Rows from block 4, named by matrix and row number. Each number is 200 + 40 x the weight over its row's rms, rounded and kept within 0 to 999. All counts start at 0. After the name is the row's rms in percent of the matrix's.
# side20: side pointwise conv (model.blocks.4.side.2.0.weight, 120x160x1x1), inputs 0-39
side20.0,112,273,150,249,157,198,243,195,189,165,206,208,238,211,200,242,185,133,197,219,203,262,139,198,237,177,202,223,167,151,268,168,154,241,164,148,240,109,213,205,210
side20.1,112,288,169,268,187,207,206,210,210,161,203,197,175,148,180,161,277,190,215,213,136,284,138,198,273,194,259,244,184,178,256,114,284,167,201,193,203,202,196,232,185
side20.2,104,169,192,258,244,180,197,208,144,288,201,198,237,170,231,145,224,279,155,236,209,189,189,178,188,219,291,186,200,142,183,73,129,82,169,101,175,205,242,122,208
side20.3,106,306,199,298,204,207,174,162,243,165,213,223,161,255,147,188,230,206,246,264,183,220,241,232,173,182,159,163,223,170,140,203,183,115,175,65,192,216,210,128,207
side20.4,106,242,216,229,188,220,198,233,223,201,172,227,280,204,178,236,224,131,194,225,265,214,146,209,217,187,235,179,143,154,249,172,137,225,180,214,239,196,195,208,200
side20.5,102,167,187,212,188,189,257,190,215,226,202,175,252,243,216,203,232,245,224,257,203,197,158,143,145,242,197,220,170,145,220,168,225,119,219,169,238,169,191,252,160
side20.6,101,168,163,219,217,217,178,160,220,232,204,193,185,210,199,222,216,213,199,221,212,230,155,212,199,262,118,222,180,261,224,173,265,252,188,107,175,225,178,197,204
side20.7,107,357,271,253,207,237,238,230,169,162,170,208,168,257,153,185,209,144,260,183,227,200,260,214,242,170,186,173,214,227,201,205,207,164,174,191,144,203,237,187,228
side20.8,106,155,166,278,154,157,204,173,183,145,203,263,195,186,140,189,193,88,194,179,195,264,165,258,224,196,109,217,197,270,201,211,172,170,236,216,163,257,190,250,214
side20.9,096,275,158,226,230,191,215,180,178,172,200,112,153,183,294,149,188,230,167,235,137,202,222,213,189,169,232,177,196,56,121,149,208,199,217,189,126,97,185,198,163
side20.10,106,211,236,220,95,168,276,160,193,204,189,203,181,278,136,209,182,101,228,190,195,209,178,212,298,92,259,195,244,131,235,188,210,269,108,191,229,183,204,135,212
side20.11,107,157,200,250,134,217,203,194,221,191,181,221,137,315,253,225,165,271,235,244,218,312,192,169,109,248,176,242,215,204,156,255,199,183,198,226,125,262,183,235,183
side20.12,099,216,211,149,195,226,183,226,195,200,217,256,174,207,206,168,203,206,254,267,231,199,163,169,209,207,188,247,192,189,280,227,267,202,165,185,183,172,246,76,264
side20.13,104,205,244,156,236,212,176,207,185,204,120,226,222,212,165,226,153,297,225,178,188,155,192,223,204,277,228,206,178,160,247,215,153,318,214,220,163,226,156,242,229
side20.14,101,121,227,234,233,118,234,183,177,204,232,149,193,208,159,237,310,247,196,151,218,165,191,208,241,167,239,172,229,175,144,218,205,159,184,180,242,188,194,167,206
side20.15,106,178,190,268,136,195,181,224,153,238,209,168,191,209,190,171,184,164,212,218,250,85,224,162,224,174,177,282,239,252,222,170,210,76,206,216,208,167,290,207,129
side20.16,105,295,205,274,182,133,270,196,157,203,167,204,253,183,209,261,165,201,184,218,161,135,221,163,232,177,114,234,175,226,201,192,108,177,224,160,168,249,157,134,205
side20.17,103,122,206,226,160,207,201,231,168,211,166,107,243,165,216,187,153,190,248,287,215,228,165,244,176,197,130,238,222,190,195,135,152,187,226,153,200,259,164,151,159
side20.18,109,171,193,177,202,191,158,225,232,148,232,144,243,139,190,275,171,127,179,171,198,178,158,230,197,130,267,230,251,298,185,164,221,188,213,238,200,189,198,150,127
side20.19,104,306,224,230,196,226,298,189,177,253,163,168,220,337,139,172,191,241,195,169,206,154,232,167,233,263,288,158,234,164,235,132,166,208,242,220,206,238,211,277,154
side20.20,099,239,211,178,199,158,150,243,202,146,212,239,220,224,174,189,267,226,168,157,217,195,237,223,262,172,225,254,179,209,193,238,197,216,208,226,224,190,246,280,236
side20.21,099,169,174,182,185,213,238,168,197,244,213,146,160,173,253,222,185,204,245,245,195,185,198,229,280,189,246,179,214,229,182,222,160,141,149,246,233,195,192,216,228
side20.22,106,174,212,338,171,192,225,218,214,176,157,264,190,190,251,238,193,205,216,212,170,185,206,123,188,171,183,163,167,211,175,240,249,112,231,161,135,137,213,248,297
side20.23,102,169,220,226,168,173,176,255,200,173,201,167,176,192,183,197,173,246,171,230,256,253,223,198,263,203,285,218,213,164,181,229,194,139,200,215,187,327,162,202,173
side20.24,102,293,227,237,161,213,240,225,237,170,184,152,204,184,206,153,131,163,225,227,218,212,183,160,192,156,253,229,222,132,261,204,168,278,204,207,171,123,242,227,224
side20.25,110,120,207,158,232,140,138,221,185,174,235,191,170,215,205,244,181,145,149,263,109,149,228,194,212,198,192,146,229,266,265,128,207,263,291,183,159,222,239,150,146
side20.26,102,168,245,175,200,190,176,171,282,159,162,182,209,139,208,146,213,227,234,205,155,120,164,237,194,205,196,171,124,152,245,162,122,199,214,246,196,249,190,229,206
side20.27,097,255,259,202,225,185,200,212,172,212,239,176,146,183,193,193,153,189,206,133,290,253,185,162,262,164,285,158,139,212,201,146,267,177,253,168,206,141,150,229,193
side20.28,105,190,244,164,220,180,177,203,154,267,174,304,258,189,216,248,147,181,218,215,211,151,252,220,138,221,191,178,254,178,205,224,214,226,215,148,227,201,329,139,227
side20.29,106,169,198,230,183,220,198,149,183,222,168,266,194,189,161,200,205,212,217,187,167,267,159,161,215,172,210,153,169,172,97,217,227,274,206,231,231,106,227,186,166
side20.30,103,203,225,225,189,181,237,175,178,168,222,207,263,203,205,195,217,258,159,174,252,250,258,169,169,211,144,195,181,212,165,286,257,272,172,199,173,152,226,261,222
side20.31,105,226,172,118,274,202,170,236,220,237,225,198,184,244,251,199,223,136,148,232,212,216,177,167,181,212,173,199,140,240,152,125,207,255,196,121,240,254,250,149,185
side20.32,098,273,206,160,243,193,243,212,167,170,246,210,238,209,199,263,226,277,192,151,201,262,182,226,223,275,141,165,214,264,188,149,194,118,203,194,188,288,233,185,232
side20.33,098,220,161,205,177,135,194,158,200,241,198,183,142,263,165,198,198,282,162,197,210,157,180,159,227,186,201,183,174,153,274,260,201,190,219,139,166,186,248,210,234
side20.34,102,198,181,179,164,184,215,250,219,153,280,134,219,212,171,182,203,133,233,149,174,188,226,136,164,226,172,206,149,224,209,192,214,199,239,255,209,186,170,203,224
side20.35,102,230,202,182,246,237,202,236,270,217,228,166,167,97,280,190,147,192,174,206,187,190,205,167,178,239,257,289,233,233,192,109,221,238,202,241,209,156,215,235,165
side20.36,106,166,223,188,172,199,226,187,172,201,212,178,166,143,260,155,262,245,227,233,173,263,155,223,172,273,99,232,247,200,197,171,156,197,202,285,198,153,258,191,210
side20.37,097,262,250,139,177,221,177,217,168,264,173,157,182,233,214,237,174,174,176,205,179,234,218,224,164,109,216,187,183,159,199,134,328,216,224,157,152,190,241,235,212
side20.38,104,175,221,148,200,160,99,209,173,171,166,217,219,229,195,211,225,219,160,197,195,185,199,160,155,128,232,212,188,140,206,156,227,362,289,100,192,185,180,171,210
side20.39,101,240,232,286,195,224,271,190,213,253,227,167,176,231,259,180,275,172,188,204,211,137,227,226,147,197,140,188,201,231,179,239,198,254,219,148,153,197,161,173,158
side20.40,102,157,154,227,171,166,237,207,168,219,224,180,166,208,203,286,214,172,226,195,235,231,267,247,192,229,271,228,152,222,165,92,214,194,181,166,223,194,238,235,226
side20.41,103,214,220,200,230,155,233,226,262,165,130,208,211,256,190,218,279,193,221,163,195,195,257,175,138,164,188,131,189,215,237,185,170,204,161,199,231,167,207,257,217
side20.42,094,188,223,204,201,221,212,145,198,151,173,197,198,185,127,197,180,205,179,180,194,198,197,161,190,111,147,234,141,187,199,207,199,216,211,274,188,180,242,219,143
side20.43,108,182,170,206,163,174,182,201,157,259,212,157,182,224,226,175,129,229,138,227,195,122,138,151,192,224,214,188,240,126,225,237,189,198,135,280,198,205,175,154,142
side20.44,101,325,168,218,248,113,224,201,155,266,202,178,172,176,188,156,218,216,226,256,180,191,235,106,180,228,208,225,191,264,150,130,92,251,211,218,226,241,230,184,159
side20.45,104,213,178,141,175,184,197,175,223,230,133,230,152,196,210,227,154,230,181,306,173,135,189,175,192,184,272,269,138,153,202,154,173,166,199,245,243,207,157,195,205
side20.46,098,276,172,223,173,258,196,191,228,201,176,168,178,217,208,189,257,232,180,204,165,214,207,100,208,185,229,221,221,172,237,187,176,295,269,60,168,176,215,209,187
side20.47,101,214,216,216,139,235,225,262,213,201,201,246,246,233,157,140,213,240,157,203,167,218,266,224,221,194,198,176,187,148,200,182,221,217,139,242,290,174,218,234,186
side20.48,101,190,207,109,233,222,168,188,257,183,170,130,155,202,226,209,187,181,226,190,271,189,204,177,243,212,219,157,202,298,217,170,200,206,147,174,221,223,191,286,255
side20.49,106,197,217,204,211,238,184,187,199,187,197,260,214,193,192,176,194,175,223,230,202,226,212,175,250,264,231,201,147,180,240,232,157,251,71,207,221,214,203,169,249
side20.50,102,227,208,215,145,238,225,168,251,238,223,234,225,162,160,214,241,252,214,220,166,195,158,172,277,241,155,238,206,124,264,186,195,237,144,260,207,179,187,197,188
side20.51,095,180,256,206,183,208,220,259,217,206,203,228,122,227,196,188,239,181,214,139,192,239,258,226,222,102,199,218,225,234,130,250,181,232,216,189,237,162,272,220,129
side20.52,096,162,197,179,246,218,218,155,176,184,218,201,205,184,177,171,137,228,184,208,175,155,210,147,215,184,224,203,141,325,272,187,233,191,173,210,226,146,219,157,123
side20.53,098,172,174,178,243,225,177,146,214,222,255,142,197,171,166,217,181,245,250,202,173,183,183,230,210,125,259,205,203,193,175,208,177,249,157,200,217,220,172,164,228
side20.54,103,218,199,259,183,220,210,243,159,158,112,182,195,195,239,158,197,128,156,247,187,291,188,145,229,221,234,218,237,159,267,184,236,262,179,283,220,205,169,184,118
side20.55,093,226,177,238,246,138,289,198,142,224,141,227,184,180,224,189,209,225,240,203,181,161,201,209,196,235,201,178,195,256,157,245,164,195,246,238,242,217,199,192,166
side20.56,106,313,217,155,232,176,203,237,198,159,227,87,222,162,220,186,207,243,210,255,141,198,160,241,207,181,146,276,161,253,243,171,140,235,249,188,142,212,195,204,207
side20.57,095,136,205,132,165,224,224,181,183,167,182,206,192,236,239,184,219,288,204,167,178,196,232,224,173,99,241,290,218,158,242,134,232,281,200,188,206,181,177,174,150
side20.58,109,179,226,253,252,179,229,144,207,219,172,220,222,228,182,224,204,256,215,232,227,205,261,204,211,196,238,225,154,204,243,119,143,212,238,67,242,337,270,196,248
side20.59,099,212,211,175,179,177,189,165,236,174,239,200,238,194,199,185,177,317,171,188,236,243,186,220,188,257,165,247,159,114,188,120,201,92,214,214,200,164,174,229,183
side20.60,100,183,158,233,208,223,171,155,200,248,159,161,222,131,168,174,173,152,193,134,224,241,138,187,181,235,179,235,167,211,192,252,205,208,189,234,166,171,228,215,179
side20.61,106,167,196,150,244,237,259,172,202,219,202,221,165,207,207,200,221,197,225,206,209,186,235,222,192,186,251,278,183,176,212,219,212,196,188,255,177,171,218,212,226
side20.62,097,180,185,192,204,116,186,146,162,280,226,199,193,222,258,243,233,184,125,216,274,158,173,144,161,124,240,198,163,245,184,168,217,185,185,205,180,208,145,138,209
side20.63,096,258,181,152,154,206,181,208,271,220,219,219,132,213,271,220,199,172,180,193,161,173,179,189,184,207,191,211,238,168,203,217,202,130,189,243,236,177,222,197,216
side20.64,098,198,156,166,217,243,247,203,197,164,237,193,202,223,157,199,209,182,216,221,230,197,142,227,211,228,208,219,205,225,235,173,268,188,210,259,168,200,175,210,244
side20.65,100,203,152,181,192,120,215,236,245,231,232,168,159,289,199,181,244,209,131,209,224,240,261,125,230,184,180,271,144,198,235,197,152,155,199,151,214,246,156,167,170
side20.66,094,192,265,167,203,233,240,155,229,135,254,153,210,216,169,154,201,191,214,168,195,205,183,207,170,191,213,195,121,137,134,177,199,274,178,163,124,204,201,131,188
side20.67,093,232,232,179,233,160,240,209,187,213,199,254,209,190,204,244,221,211,174,208,226,188,175,200,222,212,178,177,188,211,250,188,237,153,210,175,173,96,239,177,179
side20.68,094,178,184,179,290,122,237,166,205,163,266,205,231,138,165,230,216,161,202,182,233,176,192,222,173,123,144,270,198,174,126,131,184,156,233,205,227,179,224,234,205
side20.69,099,306,214,150,223,163,271,272,125,234,185,175,219,108,203,217,230,232,180,218,159,243,208,218,228,200,228,190,216,190,196,295,176,220,195,225,218,205,194,131,185
side20.70,097,190,149,135,232,187,220,184,237,222,195,216,168,172,187,221,240,138,162,268,213,239,180,211,236,194,154,252,181,247,257,244,161,260,214,161,153,228,217,176,192
side20.71,097,181,286,325,184,220,156,236,209,193,279,289,158,199,152,189,145,234,177,192,199,246,246,178,216,260,217,240,197,226,256,252,225,177,157,223,178,158,232,190,158
side20.72,096,235,246,140,248,152,220,236,220,218,237,214,164,210,204,166,184,216,195,204,234,149,208,226,189,241,179,206,218,202,191,237,226,64,144,154,219,224,233,168,196
side20.73,095,193,218,257,175,101,247,190,201,187,235,247,204,155,150,180,192,231,201,158,200,232,170,205,215,124,225,150,199,161,222,194,177,235,170,242,172,262,199,249,173
side20.74,096,153,194,255,183,176,162,231,206,207,270,178,241,147,251,230,210,157,169,232,169,228,171,227,253,160,163,166,232,165,219,177,220,175,283,164,201,251,225,232,144
side20.75,094,194,191,249,215,180,269,216,182,157,173,227,189,213,148,219,232,293,157,192,194,246,218,235,166,141,165,164,229,215,188,255,240,159,217,190,199,179,216,204,217
side20.76,100,100,166,133,205,250,180,168,187,199,147,227,177,135,228,225,214,189,170,193,202,186,257,242,225,172,218,171,223,201,221,250,179,152,219,250,226,173,234,139,211
side20.77,102,182,186,141,247,162,163,193,239,220,202,240,242,280,175,163,223,204,192,218,109,194,249,181,265,256,175,193,176,229,303,206,186,195,276,89,233,202,184,172,235
side20.78,093,249,185,247,237,124,183,198,234,213,218,199,205,267,215,183,191,142,167,182,161,182,211,201,160,212,204,263,255,199,179,277,215,198,152,228,209,228,232,255,159
side20.79,095,322,185,175,261,199,175,193,160,153,210,245,121,190,203,180,167,234,222,157,260,233,251,184,256,149,189,189,220,226,188,199,254,258,231,163,246,156,145,290,250
side20.80,093,140,202,203,127,187,208,219,200,278,197,344,193,178,245,146,244,209,211,184,121,231,227,185,175,141,200,243,272,106,176,222,224,147,213,194,171,158,243,115,152
side20.81,095,209,216,272,239,184,153,247,258,188,184,214,246,169,168,172,214,199,260,205,190,195,172,154,139,241,179,256,268,259,145,247,158,231,215,245,203,190,192,203,191
side20.82,096,247,217,147,165,207,200,186,217,203,303,196,206,171,172,237,268,181,249,232,198,179,224,246,144,260,179,196,243,254,123,239,148,168,193,197,166,178,248,161,236
side20.83,096,201,252,198,182,182,245,251,182,159,186,174,189,241,171,194,179,211,204,177,199,169,234,221,169,288,253,282,154,149,234,179,124,159,216,150,201,206,180,169,212
side20.84,101,242,281,159,250,98,251,209,219,293,212,166,236,252,176,182,239,242,262,216,218,227,252,187,182,256,247,214,198,106,228,241,241,265,236,276,165,216,206,247,211
side20.85,100,159,219,196,190,236,245,160,139,263,105,189,238,237,181,224,201,223,156,220,183,211,234,184,104,193,154,187,188,229,203,186,149,194,206,200,215,194,192,192,262
side20.86,090,209,171,224,288,176,162,216,174,267,217,187,262,164,144,202,160,250,205,200,263,193,171,197,166,216,229,239,163,146,205,190,180,213,207,271,194,167,197,169,170
side20.87,105,225,190,157,167,207,194,214,160,200,214,232,229,136,196,169,262,242,237,144,208,184,159,291,196,224,224,230,273,179,162,287,182,210,163,211,165,203,178,187,194
side20.88,094,211,223,253,206,188,267,234,143,274,215,199,122,245,225,238,199,182,209,176,173,156,202,292,255,218,181,241,194,201,197,206,150,173,201,219,230,177,157,173,225
side20.89,098,154,207,239,209,216,206,242,198,132,223,175,180,134,186,216,196,196,165,213,238,190,147,157,191,194,214,222,206,193,214,200,170,221,149,237,203,307,294,199,227
side20.90,103,215,253,173,268,182,151,184,155,200,188,193,253,231,190,172,203,188,224,195,228,241,149,194,183,150,225,264,144,147,247,247,108,223,185,188,189,218,154,192,194
side20.91,093,138,286,144,258,170,232,157,225,221,275,194,213,195,219,197,146,214,255,177,172,229,213,236,182,317,228,226,226,115,224,245,160,222,214,156,200,243,212,172,110
side20.92,095,217,271,155,180,225,232,164,240,227,235,226,143,187,156,191,207,276,171,213,189,220,166,178,190,198,187,246,212,184,207,306,220,230,231,250,237,232,234,154,204
side20.93,097,196,192,135,150,237,203,255,189,130,226,134,223,281,219,206,240,215,223,205,160,250,167,151,184,268,175,238,220,162,172,163,182,261,200,274,155,187,212,205,223
side20.94,092,218,188,259,183,201,203,207,182,203,216,261,199,174,165,166,190,222,223,272,197,182,173,253,127,188,169,226,246,226,261,222,164,218,200,225,266,201,176,129,188
side20.95,097,174,194,176,177,231,238,167,181,169,202,159,135,160,190,205,228,211,190,184,197,236,167,211,218,184,240,132,175,191,229,235,192,153,189,52,177,276,179,239,199
side20.96,097,226,168,167,243,237,214,209,189,100,204,172,142,259,175,182,182,145,172,217,206,289,232,166,130,196,218,207,161,225,188,210,164,223,199,155,227,166,269,231,182
side20.97,088,204,132,181,170,167,277,259,272,151,184,213,236,253,207,122,218,191,208,170,160,235,194,184,172,204,195,256,228,235,253,201,209,256,289,180,158,190,210,199,166
side20.98,099,151,204,150,246,206,206,144,186,233,158,272,214,229,239,200,192,265,202,215,173,220,200,196,262,173,258,214,204,117,252,161,198,237,126,128,205,198,178,169,146
side20.99,099,193,175,173,215,199,155,257,185,222,149,186,157,229,209,165,204,175,184,153,171,163,168,159,195,216,206,129,196,181,198,263,213,168,172,271,194,226,105,116,199
side20.100,099,192,193,186,197,281,167,224,160,229,227,236,235,224,199,176,168,207,158,218,247,223,207,181,167,163,153,170,173,195,169,156,172,256,197,229,240,190,166,173,199
side20.101,103,221,134,270,189,157,183,203,201,206,192,244,150,209,201,188,171,241,253,217,180,277,201,203,184,237,139,187,183,151,197,158,111,183,124,162,177,188,173,256,188
side20.102,094,201,257,135,258,216,208,203,200,183,156,159,206,221,216,202,163,161,224,139,172,167,185,335,218,90,195,156,147,137,232,229,223,168,217,198,160,195,191,195,240
side20.103,096,204,300,131,221,194,169,226,151,221,182,212,210,199,208,153,255,235,181,273,298,257,215,219,204,247,192,269,268,260,181,231,289,258,205,279,226,134,183,225,153
side20.104,095,231,180,218,195,179,161,159,245,172,232,181,189,155,275,184,163,143,216,216,163,181,234,219,140,224,214,212,154,126,237,157,183,277,239,258,156,243,165,226,188
side20.105,098,194,229,223,176,177,299,220,266,279,258,123,214,223,232,171,224,160,194,155,189,259,224,203,160,259,210,141,222,235,216,285,176,162,147,230,207,206,216,189,236
side20.106,098,214,153,181,181,175,230,180,191,239,185,222,129,121,289,215,175,149,241,204,235,214,250,157,156,190,189,164,285,213,207,153,192,200,183,217,217,197,233,172,167
side20.107,100,214,144,232,166,232,173,162,230,211,179,199,246,185,156,163,200,173,186,161,127,230,186,225,150,191,234,124,212,221,104,227,175,177,176,258,251,161,211,131,131
side20.108,093,252,160,190,316,213,180,204,222,204,140,209,161,113,199,185,155,165,187,186,238,221,177,249,142,197,189,221,177,236,139,240,216,216,199,218,220,187,189,244,202
side20.109,096,261,193,178,175,200,121,168,228,190,246,215,206,265,163,208,278,184,143,141,168,227,190,228,176,166,198,215,238,212,216,188,122,248,136,167,115,210,249,234,153
side20.110,101,145,197,125,253,261,215,244,209,160,230,204,181,292,141,192,188,148,194,264,174,203,175,223,146,152,189,190,235,199,180,217,246,196,198,197,202,229,261,198,131
side20.111,100,194,222,234,164,203,233,212,141,190,136,167,219,166,155,161,169,237,186,146,176,255,204,180,202,256,162,201,171,192,204,280,159,189,258,73,168,193,209,120,250
side20.112,096,286,233,165,147,140,191,211,167,181,134,192,192,212,198,161,216,200,225,216,178,189,167,187,284,152,208,156,211,122,212,227,174,171,181,182,258,209,176,142,209
side20.113,098,201,204,158,224,203,243,234,196,222,169,278,292,174,192,193,178,238,229,213,189,223,183,154,187,214,221,205,232,204,171,200,202,256,175,184,182,157,296,162,186
side20.114,100,224,263,256,239,180,141,165,234,185,258,258,167,214,262,129,243,192,229,195,193,250,150,203,224,231,185,198,242,118,177,260,209,258,176,230,213,183,163,238,203
side20.115,109,178,174,113,128,143,238,168,217,223,196,171,236,194,200,136,181,192,178,208,267,154,192,195,133,218,198,241,227,222,148,201,172,3,159,163,230,219,227,183,194
side20.116,096,149,235,302,193,186,173,155,182,183,152,158,237,173,198,212,193,199,269,113,232,222,185,188,160,177,197,179,204,205,215,171,176,171,274,169,196,158,288,183,145
side20.117,089,209,201,164,182,150,171,134,201,194,180,232,204,240,202,238,181,185,232,257,205,281,266,201,186,133,205,194,300,174,158,275,114,204,169,221,155,223,220,181,206
side20.118,102,198,177,201,198,161,244,184,245,148,213,230,158,233,192,162,247,281,166,186,188,205,179,224,192,136,208,265,200,198,227,188,248,242,166,183,229,182,209,208,173
side20.119,102,154,212,190,251,196,224,102,169,190,178,115,208,268,188,142,229,190,222,254,180,280,224,188,291,198,157,243,182,112,221,219,174,182,239,258,193,190,166,205,127