From a checkpoint of a small image classifier.
Model: 0.848M parameters, 64-pixel images, arch shufflenet_v2, norm batchnorm, activation silu, depths [4, 9, 4], widths [160, 240, 352].
Training: muon at rate 0.04, 13200 steps, batches of 256, held-out accuracy 97%.
Data: trained on retinal OCT scans (Kermany 2017), 98430 training examples, 34.3 epochs.
Rows from block 6 of a small image classifier, named by matrix and row number. Rows with one number belong to one channel. Each number is 128 + 24 x the weight over its row's rms, rounded and kept within 0 to 255. All counts start at 0. After the name is the row's rms in percent of the matrix's.
After each channel's rows are labels from the 100 images, of 14848, where the channel reaches its highest value: "strongest on" is what is common among them. Only what is clearly more common there than usual is listed. The data: retinal OCT scans (Kermany 2017).
# p10: first pointwise conv (model.blocks.6.p1.0.weight, 120x120x1x1), inputs 0-59
# p20: second pointwise conv (model.blocks.6.p2.0.weight, 120x120x1x1, transposed), outputs 0-59

p10.104 107 [157 108 122 134  98 158  78 154 135 151 127  78 133 110 122 126 133 123 126 153 147 134 117 152 155 116  89 134 126 128 116 117 108 104 129 155 125 154 118 105 151 137 141 184  67 121  99 134 112 142 170 136 143  93 117 126 143 122 146 135]
p20.104 119 [ 94 141 107  88 116 129 121 128 128 120  72 143 157 137 109 170 128 137 159 145 164 172 123 156 139 125  94 142 113 127  74 119 114  86 119  96 123 166 114  96 113  88 170 129 111 142 169 119  96 123 158  95 164 121 114 169 179 133 131 134]
strongest on: finding: choroidal neovascularization

p10.13 103 [176 194  93  83 146 132 115 118 159 114 104 120 158 141 140 103 141 106 100 123 155 174 165 144  76 136 138 172 105 135 135 153  98 125 134 117  64 145 124 129 118 135 151  90 132  79  91 126 127  96 103 102 128 146 180 133 124 149 110  93]
p20.13 103 [ 64  95 121  88 125 126 139 124 144  91 131 169 130 121 112 148  90 126 147  53 157  86 154  94 118  96 105 152 124 139 136 150 153 144 171 164 145 134 120 110 103 104 137 104 124 124 166 164 161 132 126 147 122 122 120 119 156 178 109 126]
strongest on: finding: diabetic macular edema

p10.62 107 [128 174 184 133 114 130 146 112 146 118 164 111 121  90 114 143 138 144 150  93 100 209 163 124 102 101 126 138 145 138 118 129 128  95 159 134 162 131 139 129 103 132 138 141 169 163  88 126 113 170 137 144 154 126 124 116 125 122 121 151]
p20.62 098 [149 155 141 125 166 133 100 109 121 141 127 163 113 127 128 106 163 129 155 116 133  94 114 151 127 154 149 144  95 104 120  88 179 142 140 133 160 121 113 108 127 140 118 131 126 105 170 167 138 143 147 125 131  87 155 129  99 119 133 146]
strongest on: finding: choroidal neovascularization

p10.103 095 [ 93 195 125 129 129  96 125 126 143  83 129 125 108 121 149 138  98 125 121 108 144 137 133 132 146  85 150 125 125 149 120 116 134 131 140 131  80 136 119 112  86 125  93 124  94  95 106 123 131 104 143 167 124 163 108 135 153 134 117 109]
p20.103 100 [152  98 171 164 160  89 126 140 115 137 119 151 142 125 121  93 139 151 153  95 144 134 119  83 150 126 108 138 141 131  81  91 132 111 103 129 140  95 126 103  87 185 149 142 113 129 114  81 122 118 100 131 103 146  91 100  99 131 111 173]
strongest on: finding: choroidal neovascularization

p10.55 095 [171 116 114 154 110 109 114 134  93 119 123 117 137 113 142 107 180 138 142 115  96 132  92 121 190 118  68 142 121 119 138 118 142 168 104 126 159 124 123 113 102 138 122  98 143 144 146 142 144 126 212 145  79 141 121 162 115 139 128 108]
p20.55 090 [142  83 111 124 138 120 153 138 136 141 118 161 144 103 130 138 145 148 131 156  96 144 189 113 125 131 146  96 179 189  61 108 112 111 122  95 147 104  91 131 122 120 125 142 136 129 135 137 147 158 137 126 124 128 117 121 147 139 124 137]
strongest on: finding: choroidal neovascularization

p10.110 088 [145  99 123  97 169 146 119 124 126 139 133 168 156 131 140 143  80 132 114 127 170 103 114  87 122 149 139  84 146 165 120 131 110 100 148  89 132 164 121 112 176  94 130 181 138 113 149 129 107 115 158 126 190 124 116 162 124 136 155 158]
p20.110 089 [170 122  96 133 134 166 159 111 104 155  96 121 152 118 142 100 118 163 170 175 104  84 123 154 175 127 118 129 115 111 131  64 166 102 126 116 113 113 101  97 119 114 155 149 128 120 112 107 160 102 139 119 161 111 104 111 130 143  89 125]
strongest on: finding: choroidal neovascularization

p10.16 103 [ 94 108 128 148 145 103 149 134 124 116 147 154 113 116  87 214 101 106 139 103 123 124 100 157  96 120 121 154 131 140 119 144 104 132 114 112 150 123 168 131 104  99 121 140 120 133 124 142 186 134 114 143 122 166  87 124 134 189 121 119]
p20.16 114 [107 128 104 122 100  93 124 109 149 119 126 138 136  82 127 116 128  65 152 133 178 127  70 114 147 146 111 103 118 103  95  96 146 117  96 164  90 122 163 131 126  94 114 174 152 103 115 121 186 132 114 108 124 133 158 124 101 146 110 135]
strongest on: finding: choroidal neovascularization

p10.118 103 [150 118 130 100 125  98 149 128 148 129 153 103 132 132 115 135 120 125 113 125 101 101 123  84 132 120 130  95 128 132  96 156 113 136 145 103 114 111 120 152  78 152 131 138 103  91 111 108 120 140 125 136 101  93 127 125  99 131 147 123]
p20.118 110 [ 63 137 188 145 168 134 102 102 122 115 103 120 120 146  92 168 145 145  97 117 128 159  99 135  93 121 123 108  85 123 133 133 133 142 163 110 118 119  94  75 129  72 112  99 125  90 125 113 123 144 108 131 125 122 106 108 156 106  94 103]
strongest on: finding: normal

p10.29 102 [131 116 136 135 118 148 138  98 119 110 135 143 144 138 127 109 114  90 127 125 105 126  96 107 130 166  78 126 125 136  77 137  94 123 158 119 125 136 147  89 137  98 142 154 134 120 144 155  89 139 152 148  92 144 156 110 131  67 106 108]
p20.29 096 [134  94 146 111 159 122 116 113 139 104 110 118 137 170 120 129 124 107 106 152 126 107 175 124 140 137 172 181 120 105 123 110 108 174 143 131 113 133 180 129 152 117 137 117 123  94  75 124 116 114 108 136  95 125 138 133 185 160 150 124]
strongest on: finding: choroidal neovascularization; finding: diabetic macular edema

p10.24 101 [140  89  93 137 155  98 127 142 130 118 128 131  89 131 115 121 151 135 120 105 133 104 153 122 111 174 128 140 108  88  99 128 155 108 150 126 127 128 117 155 156  83 158 125 157  92 154 116 112 124 184 111 157 107 135 121 167 118 117 135]
p20.24 103 [128 135  96 120 136  88 112 133 167 113 155 109 132 171 145 139 108 132 130 132 116 123 119 112 110 171 125 139 123 102 127 165 113 118 147 126  93 134 116 130 139 136 157 112 122 155 144  90  73  98 105 122 163 144 140 118 152 193 108 106]
strongest on: finding: choroidal neovascularization

p10.94 104 [138 132  86 114 119 111 140 120 108 139 122 143 109 124 109 121 112 122 145 127 148 147 116 152 177 112 108 151 105  84 147 153 132 157 122 128 160 136 129 103 121 110 120 119 131 156 125 115 144 124  95 110 101  92 108 161 108 153  79  99]
p20.94 096 [ 83 115  90 106  97 138 119  78 115 104 127 135 115 118  92 117 100  96 129 138 131  89 132 110 134 140 153 101 104 150 127 124 119 100 150 115 185 149 129 106 112 104 117 153 160  92 106 111 110 105 120 111 136 221 120 111 136 162 124 143]
strongest on: finding: diabetic macular edema